Weights of a small image classifier: activation gelu, widths [80, 128, 240].
Rows from block 5 of a small image classifier, named by matrix and row number. Rows with one number belong to one channel. Each number is 128 + 24 x the weight over its row's rms, rounded and kept within 0 to 255. All counts start at 0. Numbers have three digits each.
After each channel's rows are labels from the 100 images, of 14976, where the channel reaches its highest value: "place" is the part of the image that holds the peak. Only what is clearly more common there than usual is listed. The data: microscope photos of single blood and bone marrow cells. In brackets: how many of the 100.
# c3: 3x3 conv (model.blocks.5.c3.weight, 128x128x3x3, standardized in use, each kernel summed), inputs 0-127
# c1: pointwise conv (model.blocks.5.c1.weight, 128x128x1x1, standardized in use), inputs 0-127

c3.13:116107136140094094105143108161144130127167129153138097106089135103098119070142145124123137121123123141122090111121183067105120132109156126120114164125134130147143112146164150152124061121124154134148113072153154110151111133126151160112092140139130125151120125128176160173114154145148121112150132116148124127157143086125119149148156111143147111106147150146168099116079138086089123172143
c1.13:149123108140076120109104126141141142082152092157136090090068128114121125099125148136102135115152139124114120129115147119071134139106152099116094140132138108129133119131157143163122076129120168123133095072144129064116137138104155133112064126124146113158130100127160168178142155143142113122138142123135147109133153092137106140157141104124141117102133133123170131122083154087084135161124
place: top left (30)

c3.19:133115137155123108138140133117071148110159107154130140149219173146168166154172139136149158121179138115122134120098110106123137136123109115129145107128110111126125112143138127115110088131091062123134123112134148124125151138135112135138117146126112119138154144147086147140126152114146136113108083130113109152107085135087154137123130101152122094096107073117092123087151157088139093099098
c1.19:102097126126123134139134155125118162140180116125146146119169137142131157143139153138139094123127148143143127148106111144139131139120125130119166116100117120113109097132161140081112081063070073112143146122119178168160102157158104167146106189154097116171119147126130120143104131123126138113161109123117127181109084115133151135130116127149151112097117113131145148097121056125147129122115
place: centre (89)

c3.30:129102139118134084129145099084153142123131102123155074133135148080089135095138130132138139245104128137097129156119141145152148170143116146118101106116106110142137132124116108128131136142101101156130143151105163154091105108124155125145152142088124139145106167141109104126087119108117142108123174159149149144149123130101168100109127135142144118140097075097096119132136120117111144115124
c1.30:137110091143094104122108133141159163122179133142151107121128140107111134105105120160143061170144141138126123152119147126136146155128154123110109119089083126125117101107142118127115105062091093142126116121109189118096122142142146142122146163124102124181148136148144182169135103130147127122119155139143137148130121163135174108136098142142118121142080078095146153112124077122121126102100
place: centre (93)

c3.33:149153107149119125130114151172161126127144122162166127138122129146117127109126095156172095179133119160130119124122146099134127143131142126127146129094107126110157148142138134109083111050110094142143127108129182125113093173148135142098112144152109138156151129107121149136138159120128164098141141132138155103151133132101142138150105154157116155119153110110101139045124071121132134114062
c1.33:133122134116141106175139115145108119151140131121116125107104092130120121097116129114134113138128103149134123149133096145179147128053165158150153130130117131143183186185110134126156076086126148070118132093114121086085100123132105123065104115150121146136138170107149128104105172120118130113115183103121155127119133111116109144144132126125145126127157122131094123088105101138146142139115
place: centre (80)

c3.62:110096171108133108149162111094079104166135157093099137157139108132148119144144125105127147110138082149138127115084107152133114139104120162152151114121146127149134139128102154136132082141152149127093146124116119137124166132103062127111148118118149104086125163142108130116118101143125103119105144108090090155119047161143140065134134118095155124122105146140132095145144150131123095141167
c1.62:127111159119135128136151119113078124142147140103065119133088105133146115143140128133123136120146113171146141116091111158139144128110150171142151099113137127128139140135084146127155077136128158113080125115100105088094166122053107099100112086133147112106132153145132156107131096132118089123088150096077089174123079152155143079130134116102132118127125135118134120151136149129121113123156
place: middle left (27)

c3.4:141116139092165132148181133063095126134140057103111114125171131104140129132111170073139115092145121105127153114152132176124130124095148152124104100129127114123147119162121161121162093128133137102128140103146100135138140158112101151102117158137157105097126176134138122120132114115089099133140147109133095174100137116140126128138128077114151146110130107071145087120111147122139131165158
c1.4:154138113105145134146145126093101140142144144093112083101122133079135119118114176089115124111159139082099158080130136162108150148097151122143078100147142119141141092170119148145179113132139151118098136103138088131130139140104134132113118142145180120096137155123143124143138123104111102138139163093100117128114140112143123118147105075094126141104109104105149088124104154122134145170197
place: centre (67)

c3.118:068130157126096137126145116066131155127114123111144120201150113122146161130110113087114134103114130102116083118154113123110130135145190128106110113168143080134116114139165144147060163151174100103124142112110149141171159077148117123117117114115121136115096107124133133135111123160096159142176132131130158137122133160129125120115126101140141091086133096133148112146130121121096145125121
c1.118:115142133155129127119125126099129151090135119142146136172168121145154166158103129132140127127131135082104130113148123136093162136151171101063102104146112087098095106137160144133095160110124094115132131099114154119150151070142139137113063140140109122148081113134133152142149125141102154132149145133139167163128146154127145128122147067138108110066108091110146119115123105101117115091114
place: bottom centre (42)

c3.73:104124137158154132092099152117108154118138098134123128137178155140129119097147159102125110125125155137184119116149087112133131135145121115132171125139129122124074085092132094128130146079104116177180122137129123168148098171139077177153131171133140171126122144142131150162132141127110146127131138133169083126096113111119156146122103134134136103123115111131111129074096093082140103118110
c1.73:106104142130144142086082152126097159146152120117118115116144142125087108070156132069096125118122157140144106147122109115147110145133083134153170121150130140138113115095133074130117125087118132165129143136147114145141053146149089158141141164111123167141129150125121122176126137150161134126125158123124114087115107078094146153127102131145151105121120109152069138085122125115152114117118
place: centre (44)

c3.125:138122185156131123148128096158110185074102045122137128156130122124124151145141083094129166118145104120121112148129137096120123122125136139144136144146123115140154127096128132112091121155165123082117097102110149129152112127151112148094151134123113123100119126123168142115127131113124144127144110105109121121096109121183139107089112134127140084132139115089143060135134130137113210120143
c1.125:128115141141113112136104096142133146145065151089125142155117093148130168143133135102124133112147101093114104138110125098073125124121145119153129176160142159129141101083120127107095123125143142128093094169112129153140110106161132147151189138112114117079126124103170129087125103104093130131134123122081133143153122167192143091108137147107133112143130126159131061124137117136137147115163
place: bottom centre (42); centre (33)

c3.109:103080158097122047157155101140129133109130064128169131140133106101094144104117136114140133134124095139142128121158153116130123164108125130154113141141168116147136142133168128138130096077149132094169099136080151143129121121137142129135154136149117148127118142130170115136107135141122152155160146150189140150154167117134133167131158143119186120133147145097116111089132114106076135138119
c1.109:125114156098136067160155122132087119131120135132141127131155115117116167121105138152141140122140085135125115139134107165143142133049149150137103119127123124132159157183144151134172051107118121104157110146088147126095135113114140107117112114149106130094116187139158128106122157112121083104135153122169135155144163130102162152109161103107147118098136110121089112097126136152115139152133
place: centre (85)

c3.123:116126114131125102126127143136161147125113096146154134111113135129140107133101148147095100187111144105132120144172176151131167140155167148086134102110068107088129119132124115122175152112085094112138117121077131138120123114082114094138079086163142138170131162107138119130111126144103163142114145153178111113107167111107115141095130122138098124149157101102113163124147139158131152121159
c1.123:090112104100105128141108137136169143145103134124150116104127126129107110078090146125058058167078127124131126160153165112134133145146163136091137140116096136124137115119140082113147143137096113129141122138104141155130085140126106148136128132148138140151124152075159063150078119150100153127127146137150100118125159065125115102111106137132134111132153121135147143146122104146134177131143
place: bottom right (35)