Weights of a small image classifier.
Model: 2.14M parameters, arch repvgg, norm groupnorm, activation gelu, depths [3, 3, 3].
Training: adamw at rate 0.0027, held-out accuracy 94%.
Rows from block 4 of a small image classifier, named by matrix and row number. Rows with one number belong to one channel. Each number is 500 + 40 x the weight over its row's rms, rounded and kept within 0 to 999. All counts start at 0. Numbers have three digits each. After the name is the row's rms in percent of the matrix's.
After each channel's rows are labels from the 100 images, of 14976, where the channel reaches its highest value: "strongest on" is what is common among them. Only what is clearly more common there than usual is listed. The data: microscope photos of single blood and bone marrow cells.
# c3: 3x3 conv (model.blocks.4.c3.weight, 128x128x3x3, standardized in use, each kernel summed), inputs 0-127
# c1: pointwise conv (model.blocks.4.c1.weight, 128x128x1x1, standardized in use), inputs 0-127

c3.98 077:463454474478508459504464498454467506484508488501463475481482507485489448526509537512493469456521510523549537529487530478553520495434537478502554616481446485520489550484585565495519497503563521545522539558471566540539576545478513487586554490520482484512408411441517490389405436444407421492482468514441479537514465521490470526485526481498506524522515544469512526538529481511431508521459
c1.98 083:501525485540493469459477509528558520530513590547478559529527529543533473550519507543527473506517558509537526521498523472501471456532536500498531495495453509480285454505512518391456518426491425577547511513529520517515497550494501523547520546519484538507549509528546537501528506506533544531456423562466446516503503529513514516516496521542413511448473485572462545473509474488539476471520
strongest on: cell type: erythroblast

c3.7 099:440469478456455520461390543520534482459459455533558532531467489527506500502503488442448509511496485494549474463505560420466441485506473458524501541493568516566463520487554473498460537513582487482523510496480513502556476547555497513484577504540513514571523440475497475492517474578516502599526449529494438455443562425547493537561425567560558489525497514461558517539521495488454523532450
c1.7 102:507466578468578560555520553455502544513596503597493452509542509502491495501512465493528533504496476485487500511497467488514502524370469486487489513428484487484533494562457524492523409487486503501447510514487543550451476512460494443490476507550517489548509520558476449475448515502512409470544512394574493520508461409480519454486553546465551524529508447407455501471432501505467491545510
strongest on: cell type: segmented neutrophil

c3.9 118:440494485498436485480445538543498470483518489495518569483450466507480490527459542519550420523485538504522518440498553383465472517541403492509479489460503479514481488504581528524489495448526505535562502431462520480516419542483469555483486501510516610559541514556574504539539486543524542502490471556446517484523403465473522478459507456542539504475539557492510416505473442511421447519525
c1.9 096:480497476485466485476458517544491485442483473472509560471462485487500494521431578558564413518511501463505535434459505442428479467510431472518440491427501501526501524541571553546512452424523515562528505457442517461491447509475523572533468504514538561538553553541600504532538497515562485451519541531444564509554444501485544507494522438533511520440522562501482434478499450481452448518541
strongest on: cell type: eosinophil

c3.21 104:537567534561475554489485534543513491464512479568555510489481549544537546532534521564540501588554498551511480499531485524478586495423525476477509506497516561501518509500513489529518475503475545444444514499517478503471446515530469476417515516447508348511481401540470530519494489534463418449519530452528495534438536541535519479498420514385485510508485463426511502533476467518528534490476
c1.21 099:507544534515466507504468528545529456474494485560562562506495573548610556600532538584541474592528494551494532493539512510521559487464541479464529499512448546512416430517530451460501481413470484466425534449469524485508491474454495442443438461535515423521534442547522566489530476541496463502516488455518522536470553510526491508511429507490443523465471475445502525489452480476501493476480
strongest on: cell type: segmented neutrophil; smear: peripheral blood

c3.85 087:454442467442505519491488514482461487431474457463537447530587546524496554545528525463533488535539425528522485458492492481481438483507479411530496506437534558523441518529512506506500505512509501523521482446500454517463488588568481557465525578523584469544612473558471525493583524580544514471526466493472454507443526476505484480510469476557516543499469517514459461478475501478473406594503
c1.85 099:526452498440575571582563523497477534527554519505468453486541495474479497513500537536564491548531480497478500508411424531528484522405483478548521521419466518532530523600520532527524400496516511493467527472470533562473482509441469479493426510531561486551556526530483496465530510487474474441531565404533533561495411476482544472463518497515500528471499485458429513488479510549514453546480
strongest on: cell type: segmented neutrophil; smear: peripheral blood

c3.89 090:510481435463514510512486499492412485479505487423511429526526520390454471486481540494491481484486478437490484493543494518518470429540487508448461499484539481538478492513519459536495526513460512420459508441531452482489487490542472536455460533514615506542525543496503504546608517539550570531481502471345549499481549482441441537556478420515505485439463482522496465436526507482525475515509
c1.89 095:510476409433449526434494500551549459510512522490500498418432511496498518447464578526479412527475553497480472476460481563440550533497528495452490498445529531479551494495540477557489470525451577506469453509502445498467500470494495443517441481469546501514524534514482500530520509520528450509541612494492557508572531497505444539564456486486486510484485512534553548523422472530515353471491
strongest on: cell type: lymphocyte

c3.86 107:589467561516560546552508502531497538503514511531469503520429469487471489505530442535500552538591477510480520476458469516513464571406427528601513477523516494561505519519509453483559468500487456427486529514493475521441538443432500410459490444520512465498500393468446464484536502481521424474515534466505515493479464468515499526492535519450489500510510523379448547486515563525459503491447
c1.86 103:535483637528541538499553510513538561468534507572508551558509460526512509545507481557618518566559459549496537495500457534514516513454480516495526432471515492458449436508494536427538472435462434489497507511421540490478505503409488453522485475502518461519488434519488494473493481472495472443559480457500509558542417468507555471492530529458521545507471510402487513492484497460428481464484
strongest on: cell type: erythroblast

c3.75 089:545513507553509503482520528438476537430527462458494397526455447433418510460469528460483523538499482519503535471539518508471558507511470462504493513452515487529522568456526481540511467579492531502522493433539427525434490451487478428448428459507595496605546533535505518571583534558465547468496520534448546518511539495509492537505523428489437474447516506493486460515444512526507499573496
c1.75 100:543504483516530552465558496491521540471497474502487464514525513483500514500501541539534495527490495453439487471519535558422561420498560464466510505431477538477464509497521506474492451405457543502496520475514508515473467455393515418521450442531523492536464558523523532548505516499504519513563576533493608558538575529544527558556522505521401482420493479455439516451478489464518435435516
strongest on: cell type: eosinophil; smear: peripheral blood

c3.48 105:483544434464519488517445550496519482580495587445494545421492534511503486497488508515438501518455545474538497518453487475513485501493506522476538556417433469449503470429519384487413456478456517555452518552517536575533461502514493490509501550528534496550533511448494442523522437567505497507527568523464563533484572506576480586502441483494437490497457493531479518513494458535517501443439
c1.48 100:462509475460477489491461498463518512503496492442483500437476492482474458490485528503412475494436531489561480521488527509508486497523533497521538548463486483469455495420518426460400498474509507511443545545511522603564417498548497485517556530519503496538483513454512477513497429531473517524507547554437515539476582530619417552531391501505454492536474546520489533514538427515496495487400
strongest on: cell type: erythroblast; cell type: segmented neutrophil

c3.16 098:482482471505451487521472551512524485440513487503547472547497447458471478521486532484453500477502447453485485465517543458423480455506465403483443578510520480582484499476634574520465526491603510458542523477435541409560514511504529556518496517540582490611518446507504518527531457569481512489506509483432517465520529460482481475499488470437532502480510529479533441494560497467479552519491
c1.16 098:500482518504483531468561468519558550503544504535454531472483460526521491501433557565546418510467557504505492499463473541481518502478571489480517560420438535436476479484507523435494460432420566542491505547447509546507455497474512461536489486487469479513471544516551545496478477483474463476521533519491535592587516568579521503510504500485409526482462507482490543507432389500475434414487
strongest on: cell type: lymphocyte; smear: peripheral blood

c3.78 087:479538511436552567492529540458430520565532542471434517462496561559502559477564436490510545502424472523501462473465474520500482510447518528451491463440471546463498520577409513471501468500409510541489603503532530511469483530497546429499518465488482464491451475493464418463474509486488419507564503430477507552488546562516530484481472510542492562508517513455497480564486515521455421533452
c1.78 098:502518495557521492472484494460510529505523512524481443500507521429440459493493479467428489445460544426505482469504605477506527431585534505507487490567496486524427484470532526529476625428526411514561492519519523489529526533499538489536519487494464575514415475471509492532480472481483532534445473623460464501488536597498493492498486500585499480469484489533454495435483468431457473476496
strongest on: smear: peripheral blood; cell type: platelet

c3.18 101:456466593484467556504504539491540530435526407504487526566486440530504490496515514503487556501481461526490455538510535502512464539489512504534503529526527490588494543527552501504458509559560502393492547505472526479527511493489501472500511449469451426478417412406483436436462414509422477524515472483460492512525527506530503508519463537468501473493531523414512538527596496539479564484422
c1.18 099:484423566522486494464551444498564575471533478569503556539581502594556546605516532540569501544524483530501516512521506550518500462485554489480522498481483523542443485574510548410521490415490489517509501482465535442495510518475531499537469503530498384504491482517534486420495478479482475451557464477503544576546545488516542518516500533492462499475427489473465466426492506424490511459488
strongest on: cell type: lymphocyte

c3.12 098:507462493489470467476411492454584464558467609492522582487422450531503516542478522477502508571521572547543536401519498431440516528521459493522509494484508549500444532441558475477491511464470425575562492502494483522470525522471500524572489525505559512555606416526540509458555501521455485488454498511530444468516479482535432530510478480515505511471470522537483504501475496509506431558494
c1.12 098:539466537503499523553475537466558503535524548507517520480454466482471496493481503477480525522516532470472513417499476490396459564414467497524488502458488496522512484525549496483415423501530483529552449504503583493529509503410492521528408514566563513568616504501512489439534508514457450486527546458583480393534451440484483445471467470512574533472530460487475489487488526533507506555491
strongest on: cell type: artefact

c3.106 100:469446464501528462502543463430521530528487561519491460502552511490451496496539505452509474489499509467523501504458565512491469418550505471501523514507535544488399457463482521441493547359488481577581506527455499530502489538519523524550590537511532581537548548517480523480514513496505563529471462498427475514470515491514481461503526536519500496529388494551471464456495445382483459488550
c1.106 099:533524512519524579540534557527455543529564575503526488493567522536524525556508500531582510546515514495457480527450440536493504492454480508455486459410452530437487457497475551485475399488406521535507564410465558515450503525436479507455459525494511492534546548532513525483514508515514483408528528399497563533478417500458544455474543486485526536489497494492468465550517486540558515484528
strongest on: cell type: lymphocyte

c3.52 102:455499503456491507457442491498490519568486600387534532493517462482501497479448449488505479539407557480547486518460475420548471522493486544488547563408468494467544498495548458516426465517475525595516490506498521558516467551552466576499474519459485464536511461466553453496473492524508464462531574553526574507503473501540517563497469482500509481534470489568531488509481431532534508415440
c1.52 093:445459482416521495499459497476460490515492474425521450450481438435437470419452479433427445493436489519542520509490498456553483578494469557552553551469542482487620527499509446571475494544507553486501455530492484567492475508543461523495535499494487496494456473464513439478446461515435480502506545503515518474458476447530427546512471515493554443598494530473524526537495443548509493476453
strongest on: smear: peripheral blood

c3.11 105:481507635598526465490479487544490573486495433469483483508430465474468515474503442459502511531462482502522522507492518429536521462447531530488546497496484511546544535479543505542451450547519475437521482539507557531491472538541530505525514443477508522543494465520603486476490497547527489489458506512524542459499418482531585530432494506517496520557544422455499396499514475491523619444513
c1.11 103:528485572612461531479451504526517522441513383496486429516468443461477507501424447518506494563493519476495504495503516479493549406504549498483467478508472515530500514494588513544451490514499467417538489514473568517527497539542505526515484510471545494621482501538544531563554498579496528492540572546496567480506497523533568529475488435510450550469531433496485474489511478485506557450553
strongest on: cell type: lymphocyte

c3.107 086:499555521533528459546494596548391528511537513515550454464510562527513509490531443488518554491512458562600610599579514532541549490533471524456518530454484500448409523445463501473545506467409501532474495487489505483473469556512534510453502548548487508514479480505493514505453458531479518471468473525432507526479529506483541542533508484492449445459435521505456404513464463478505489509469
c1.107 101:508516524428510511529496564544421532544489511442558484419503530523521512468487475505485505518436472524538539557565506557536519590505496554487509535403471495455546529459510487533499475527429582499420474450479521500472467535503510466415389513533457481496481528477509447492430468560478489488559529497505548524493523466497518551571472467505516436483474517485518500555466470538550515449400
strongest on: cell type: segmented neutrophil

c3.42 081:525487445467524572528490588467506507467508407497534418527475469427435480494468517465409462519516438468512481462484532450507445494483435469483489588499533510567533549489616523534508533512563533462546517560434538541557481577515473544512546531523566489592488458495455490481486471555430491478521536492510476494457494511511472492471463471474555524515514522451499500531522484550448499517455
c1.42 108:578512478554501554535491551521497540476553485535514459533492514456496491547500474525477488549559481433444498457465506516479469437507451452501466479504481541524463514518566550530500514415511437524554525469492522489526520531485483503494459543521586498579555484560456522561589536540544516487508527504432517475443513508484530529470473413519441549385496462517425504383520523447498491512540
strongest on: cell type: lymphocyte; cell type: erythroblast

c3.24 101:550516520493527556507502545527501486469524464522452494486513490499504437564506485553529499505532487541508529515490473551530469556417503478561541585472441509493503532514542522470503452527547555443433564474515528551512476501485486448436467478489472388489434445440458460493460453514461450464501525486503489527503544509522548514523463500452422485506548543403482552544552501556531515447364
c1.24 097:496520536543494484538551512546540543499551538571506554516517549548549525548509496577563506529551524491477513454463461516494515482469518443500501467500446536487407454540560570493504480393467424554519529452449542452488559489433486429511466463518505440541532442510514532515493501493552453470554515477477564554529508537513583519478529483514418508441493482492476514421513521428450474456509
strongest on: cell type: lymphocyte

c3.118 111:433505547517411518459504511446552555453525500483557505579510422540548535503495522510463524512445511562539459503521486487471544489465628504490527513451542464506467497506501524506394454536500487435517544468459510463528517505557437479493524508458527428564475442501527566487479453554421492531538510470475565568503557532557528492502461502448508468531500470460562479533509432480485507518436
c1.118 102:495495542525459508487522475490547567482533478521519518520481391526535531529452537543513478552468533530496522490504465546512557470479629528469524534450494486437487489490512527508451455476462504426468515450409540495527500438490427420463446476505536482565473510518556584507513474531437498528556541480474583599503542524557540516493480470479491494499467479452527521531452417476480476434467
strongest on: cell type: segmented neutrophil

c3.77 090:523490518533582536510539522520522575497574499572472550491507510535513511522559515514563532527534496491477521469496502498519471496463486461513536441422449488456474492511437474458517438440427482473465519461489496489488510461423551482421457446549544518578506527550538498560566550516532470512525492469475529540548536458517500530477549534516467539464470541429415491443441575423418461494457
c1.77 107:494493470485549530463488505459521559491502490468473459496529485360373458429449539463457432484389526506485475491461543529536475488522506480490515548462526483539527488467530468541447506497540554512528449540536485530533477494515543553508505476466499532543391540436521418545462466527486523541501539555501519483521548549513474517513490523540512506482465532505453556501492478509500501384427
strongest on: smear: peripheral blood; cell type: platelet

c3.102 113:474485475482482467468501489463556483448472501535524493521483452456420464442510499463488505501458465452537472441466528419472455483544383431500496556473520506515508501425551470536462522505525526592583462539487467536520433529549559575530518536468578477581565518489459436573497470540514496434463542556491507471544526515504465477508536535438506559506438508523497460480469502509456464533505
c1.102 097:490499475488441487422495484503599496477430502524522519509490420480481462460454540535514458520458490468544492450466506450470493443514450472493519561449535540463484491453563502517463497437512514619603437544459493561507424516539522549537511525466548494560535566526512483552487461530499477439484581544482519523529495540546505486505536510453492566491421500519482523454444470493468415496529
strongest on: smear: peripheral blood; cell type: eosinophil

c3.91 076:484502397524417492377441470500462527444498526456497445505543540476492545491527448450436506550518510475520462408514541423459502442503483468476462519513491596515450555472515513524567527507520507513508514483583456504535534548560523526474502550465571496537543456533511487535555537566532505478472477511501453422436541502492522524525501492534413486505475479542496465523511526439512521516561
c1.91 087:508471457488474517472534483532563532528553548535471530481534543524515494526508569564546420515528566513504517519495507563497512489509550515463552504457461539472448454501520516445504478362461536534502472512493488474499508505451514448538451497512500526507498544549545531516519533513548490520508548534489536544560528546522505553552525523530415498449437466512456575457483452443514355404516
strongest on: cell type: segmented neutrophil

c3.126 100:481458482496434483519521483442512426475523462539537519574490444523533517537470531531466498541537440516417506499510510523466538516508474443479418480533473565524494532553590581484552530492512534496564533481505515482497562486463496453498497536563526475537559474521400560459521474487418466452526518481502472522504524515471457442453522435412515579453525505503495525520488502521485421603528
c1.126 098:472446492470487452516518473457481509437556483488491511548516440489471507533507491473465506499525471493519492501473470484488452518499398399531481521495514550534454559542540509510511518532538481533546546507535474535511533535536458511509563579512566444551583458496416491504553463500469483436467469483456415508438476473515433443389457448426530571510516538548506479498533550503490494595521
strongest on: smear: peripheral blood; cell type: erythroblast

c3.119 126:533538471528471520489464496516583497458479490540450502500470492443535460524460486565472441530512524434462470488440517508519506466488504494526505498467499518522516503542589510504464469495516481482509475551496605529568598480445452372550487470524508531525445538583481587547566510528558524530501493524471520493461479511494485501511493506537456483476560456443494592486542508513498434376499
c1.119 101:534510489525444554457503499518610496425504452566491495524481455475540478539467527567480467545528497446441472475442497533500517472484474446510476497454505523526528509530619517525455478500523480475520503576470596496574581491475450444560507517511533491545454526583482615549568478537521497501519514516475535523495477533501487486486497501493486506461559494446491541492560504485465427402513
strongest on: cell type: artefact

c3.71 091:483498498488534515590557586500474463503539494538549476491540482489518407499483506525510496408485436505499497558567510539493491523482513469429482549474432413532471447462504546430442439455545529478514551480483608446581486518483524542467475521514502479553454530419477491520453424534445475483540544456477542533526542496459522432485529490447546527486487522462532484529488475490514508523425
c1.71 100:486461475501496505542558504486535515452527517548523532530546485533551431546482522573544486492477488494474485538481552499473488457519523482457493522477381459519436407445536564392400480427517507524541577508470589463529511533490498533513503522471508497591438519471484518508485392493436502511538531534431556550526543498454515487509528478526494537485462537488547508524494467457498501484441
strongest on: cell type: erythroblast

c3.93 090:410527470429490557551538540507457461446551423434462497524503517465494520484512583499493497498488510479478442507430500508503412519492427528559507510452543476573510483561525529507487466450505533437477540437456521466513501434518447507494503441528494545493449566509504491542536532553518543578537484475427518516480491501546498478511538471556514467499552560423493538472562506481431400497477
c1.93 098:486584476513493472495499559532461473444537552491439522485504579489498512517535551520533532467511450475461526516466478446465475482531403481491510494485486525451468487502472572439539474388475528562511517407444487435489527460476526517529436442500484514484486496548542510526491527527530490489489498484422515522550476551527557490505653507506451500487516563527418492468541518491487418450531
strongest on: cell type: eosinophil; smear: peripheral blood

c3.26 119:436401453429446521484473460482508480445504459465519517525527401502522507507355554535500430502474507538534478538523480492452470530462525481518513568460546522518525539518536540498480459489508625486499529505479502525522532515518486519518530526513471482496471495501550532443506440504445443532539512484457522548509521498545472506523454463455537479533495556426557523584557413565508482528454
c1.26 101:478416465496462470501494434520514501416507478516512532545527456504537540547403539571560498549528476513501504509478473499479470466460510456509501526486509543502504551534536598489525443415504541490506504485381509508503567467490512518559516513545492504517498518544564563439516493473496412507534498476432533598519508516513536500502518443435520478481456570397529494531574468499465446524509
strongest on: smear: peripheral blood; cell type: segmented neutrophil; cell type: eosinophil

c3.111 109:502505503546491541494468556515490503563543487490499521540544578537540544599524529520517475558519513484475488433462515453479494453458528469502509451475470472510454492462531507473353468537522394493526507445502626518550567541459451451532495470508466516488474448512499512433511458490452489515580444549535516502430508513509516541519460485593498476486565494486494544468498517485450452505484
c1.111 096:506533499564479523487461537528508539563498509480468520518532579520519527600487542548526409559493515520481533458460496496473496437475557512449529484469449519477422480464559542454381475470503415509535499460505601523554552531455470467574462471501476509524468491522557512475503450506469492494578499536510540556485522569512550567545477513527450468470505492515428555461478488464506460457515
strongest on: cell type: lymphocyte

c3.66 089:508571511493530554528542581520434497562551521450469502462528562471485546480453513503511485522448508482503478424483493561523496518509493497453499460457456454412451446496421504420450477482457494577491528429496552498547410520469499511542488473470496504515505545467473449500483518511499525540582465495570506506530507524444547424508477429575521567486517496587490448498512407524477477527518
c1.66 098:496581494535549501498511592475463462552528544516510496511545571509455552514503480476500521495476504471521452460512518497535525506545489490483484463509428443440438479493439500440470519480498441593524521432505518491536437544485526552523513537424494505521512519432478458513458507502504537506515428517562511500518475531411541428430525423521516539461519503634488408494521466504504529571536
strongest on: cell type: lymphocyte

c3.99 081:486479502529466491478474548548545492447454486548565476535489466498496499509479558538515446520512464502492510487500554448485537488519511477498450474530486504484444495431527539474528530298502481488577487531425556455514509498467499515518522475534530578550484514546558569530526506556473553551488440519478480493524431475450502436485546508477528501491480543511499468485469429411414492489547
c1.99 094:512472566437527549529494525500480532490494506480517502484457478529486547492513510477507547537477482563536492519474460443526491572415484496533502546430519481486527553485475478495509430537486533488491539531498521571480495521513488452456569476476481465496471468490503453439450479492410451471532475412506492521492445452516479490486497524432587494582544588425567488632509521579499538550434
strongest on: cell type: segmented neutrophil

c3.28 110:503468537526498496499500474510520543418568440582507528543505450505457491510540434489493551516524491485505476488441492433470414505473377426575475496459547483515490510464513496473474497534532450543581556510502511538510446543542494559467569553480537436553553431481438441521515481498524448396469467514499484482475455467518545474445478508442531521518514535469518467525525520512442536550472
c1.28 101:490457538517498487435542475550565580417548458617510535525530475530501509520485505537519486544514511496505515477435486484473501433434466405490490452398536537463451456477527552467472433475454486591567522529466558518493461539502517525527517536501545469554550498518524483513501472497528409387528487508524535536540484487523581510491517511514516543497475514489507483479451465452435463520499
strongest on: cell type: erythroblast

c3.53 077:533507435546432506443447527509554469586484588531548524496521486508501477561454533523485476550510573440514480433540538425422533469523500493503472491451450544430463439392520479470466497462472451594519512488487543532535505554487500519497461545547548500561516523518507530523557455554466535531499530538542487439511570474556513564495459490566463499463512524547504516493475451519527487467513
c1.53 104:541494567562468551528526526499486507537576527522562509518541504534545532546542508516538571536561522456453417448525453415414571505463532467509475435473468504478488413515507508522492466501477458479459478482427550460490587488467485469440384486520524471562515500568515554522526513519491491460529549421517535454531495501516541506444522488493544519484512471428526445487505549476496532487540
strongest on: cell type: artefact

c3.92 126:478521451450460508473409577537441497563489519405517477466513567480497470473456445485452444505420519485577500524575511443494489507548476531499525542453485515477488487486519408529450526522498484505466482468557513521557438561558473532469467548490522489507524479458498434544518482562510571526485493533519494453459555460511438561543405472592450480504531472546499505507494451510560495491483
c1.92 104:475542471437486522462438578528445476502503448430528459458482542477499463447474436455453469497400510530582523518575488468512519530516470522526530574445522514474521526476520393544478508563512510473471492489542466525526436561564440524430491536501548477518527499457449425527530506529509520497478508505531499455482545439496398540528397499531476515542552523497518524527468497518514479555468
strongest on: cell type: lymphocyte

c3.15 111:531533472560485462521475509542547485521499550557460505497430509507507481522518469498493502494516519479486506503478555482515521462528500528495499402557448439475500482482510519483520514420511375488544511517497555470483557478405439428512480483514514600533492486557518548538527533494550567536483449529493466468436396431421514461454569496507466486494516466497461517446504540412454439482534
c1.15 105:535549511531486565518518566585544503460563519533509484515448517532540518543518493524530545525490488508460507536480526471469528506492496474437448380492443438400464506461490526448501480485457467470518533495491595440459530484392462384487448485501508518545478471582505546533505525499538513502552439501488490516469433446441526461462569475466505534481567520483490524534474521504466456516500
strongest on: cell type: plasma cell

c3.116 105:445482513515442495453447508540465503350566398480449511560496467509464540496492512548549513575487476551498520492512574448496485493573414456550497477515518552542445568516533535489525531465489495494531573465489473512481497484497499495511511495466506529522472486535499504531566505549497563541522437540381500529546480516502524468460527463499418527453478535446455482503516445502485464565520
c1.116 100:409457510431436449442444469528486478437511449404509527542504437508445563462500538504499525560433436524512471444487521458471426498523377449535482495475617526563472574527496534542502516480504507521526557502491451508481468513548536578550554528467514499513524509481500443509525486527506504492525455492443487486522473460515513469511507504442546501525481525476528437515522470499508510598497
strongest on: cell type: eosinophil; smear: peripheral blood

c3.29 105:535509517559443562516492512493509495514510463531503476461416397479504489506427475505485501560558502538537514521496522557517588545494447540542521514531520498516479533478552505518540491518568489435490496523394534518503492464474492417486498423490448496529406447488394549480452482509378501493517540490501528547517522512552558489537525535468508468486546549447509584549489489531447486488493
c1.29 099:524499563536508521541550526505486519490555445555535537560532479570564555593529445518563523575550469479471507479454515528456525477469422453502489448462498502470441515510509529496501409506505442521514546487462573469503501504403521480522492451516459434527471430515383521447495465439451453453568494478511515543535491493522577467513527537496526529487530538446496454507541518494443501502510
strongest on: cell type: lymphocyte

c3.3 102:535519494527491443495470467495538516492476530523417464484394503463462470488504431457466495476529535516532526521473535523558531472521498553523543435551510481507497507493548534496547511465496397520570473545486489494424577470447453418565496467473535558517494451550514518516509550486560517504442511534442470466461379497479528466449591499501455471500516432506496524456527553449464451478553
c1.3 102:557588527532500532493535523525549541435532477550462450517425482476485485525483480537526539508509509483465533530484513573500563427508527493433453454509427474443425494472513571447528495459470453524541519516459534466461526478414512428532393493474521505533476497550493557533501523481525507482479544511414515526520470551488563462456605442464437551440513482507478535494502507491459474507557
strongest on: cell type: artefact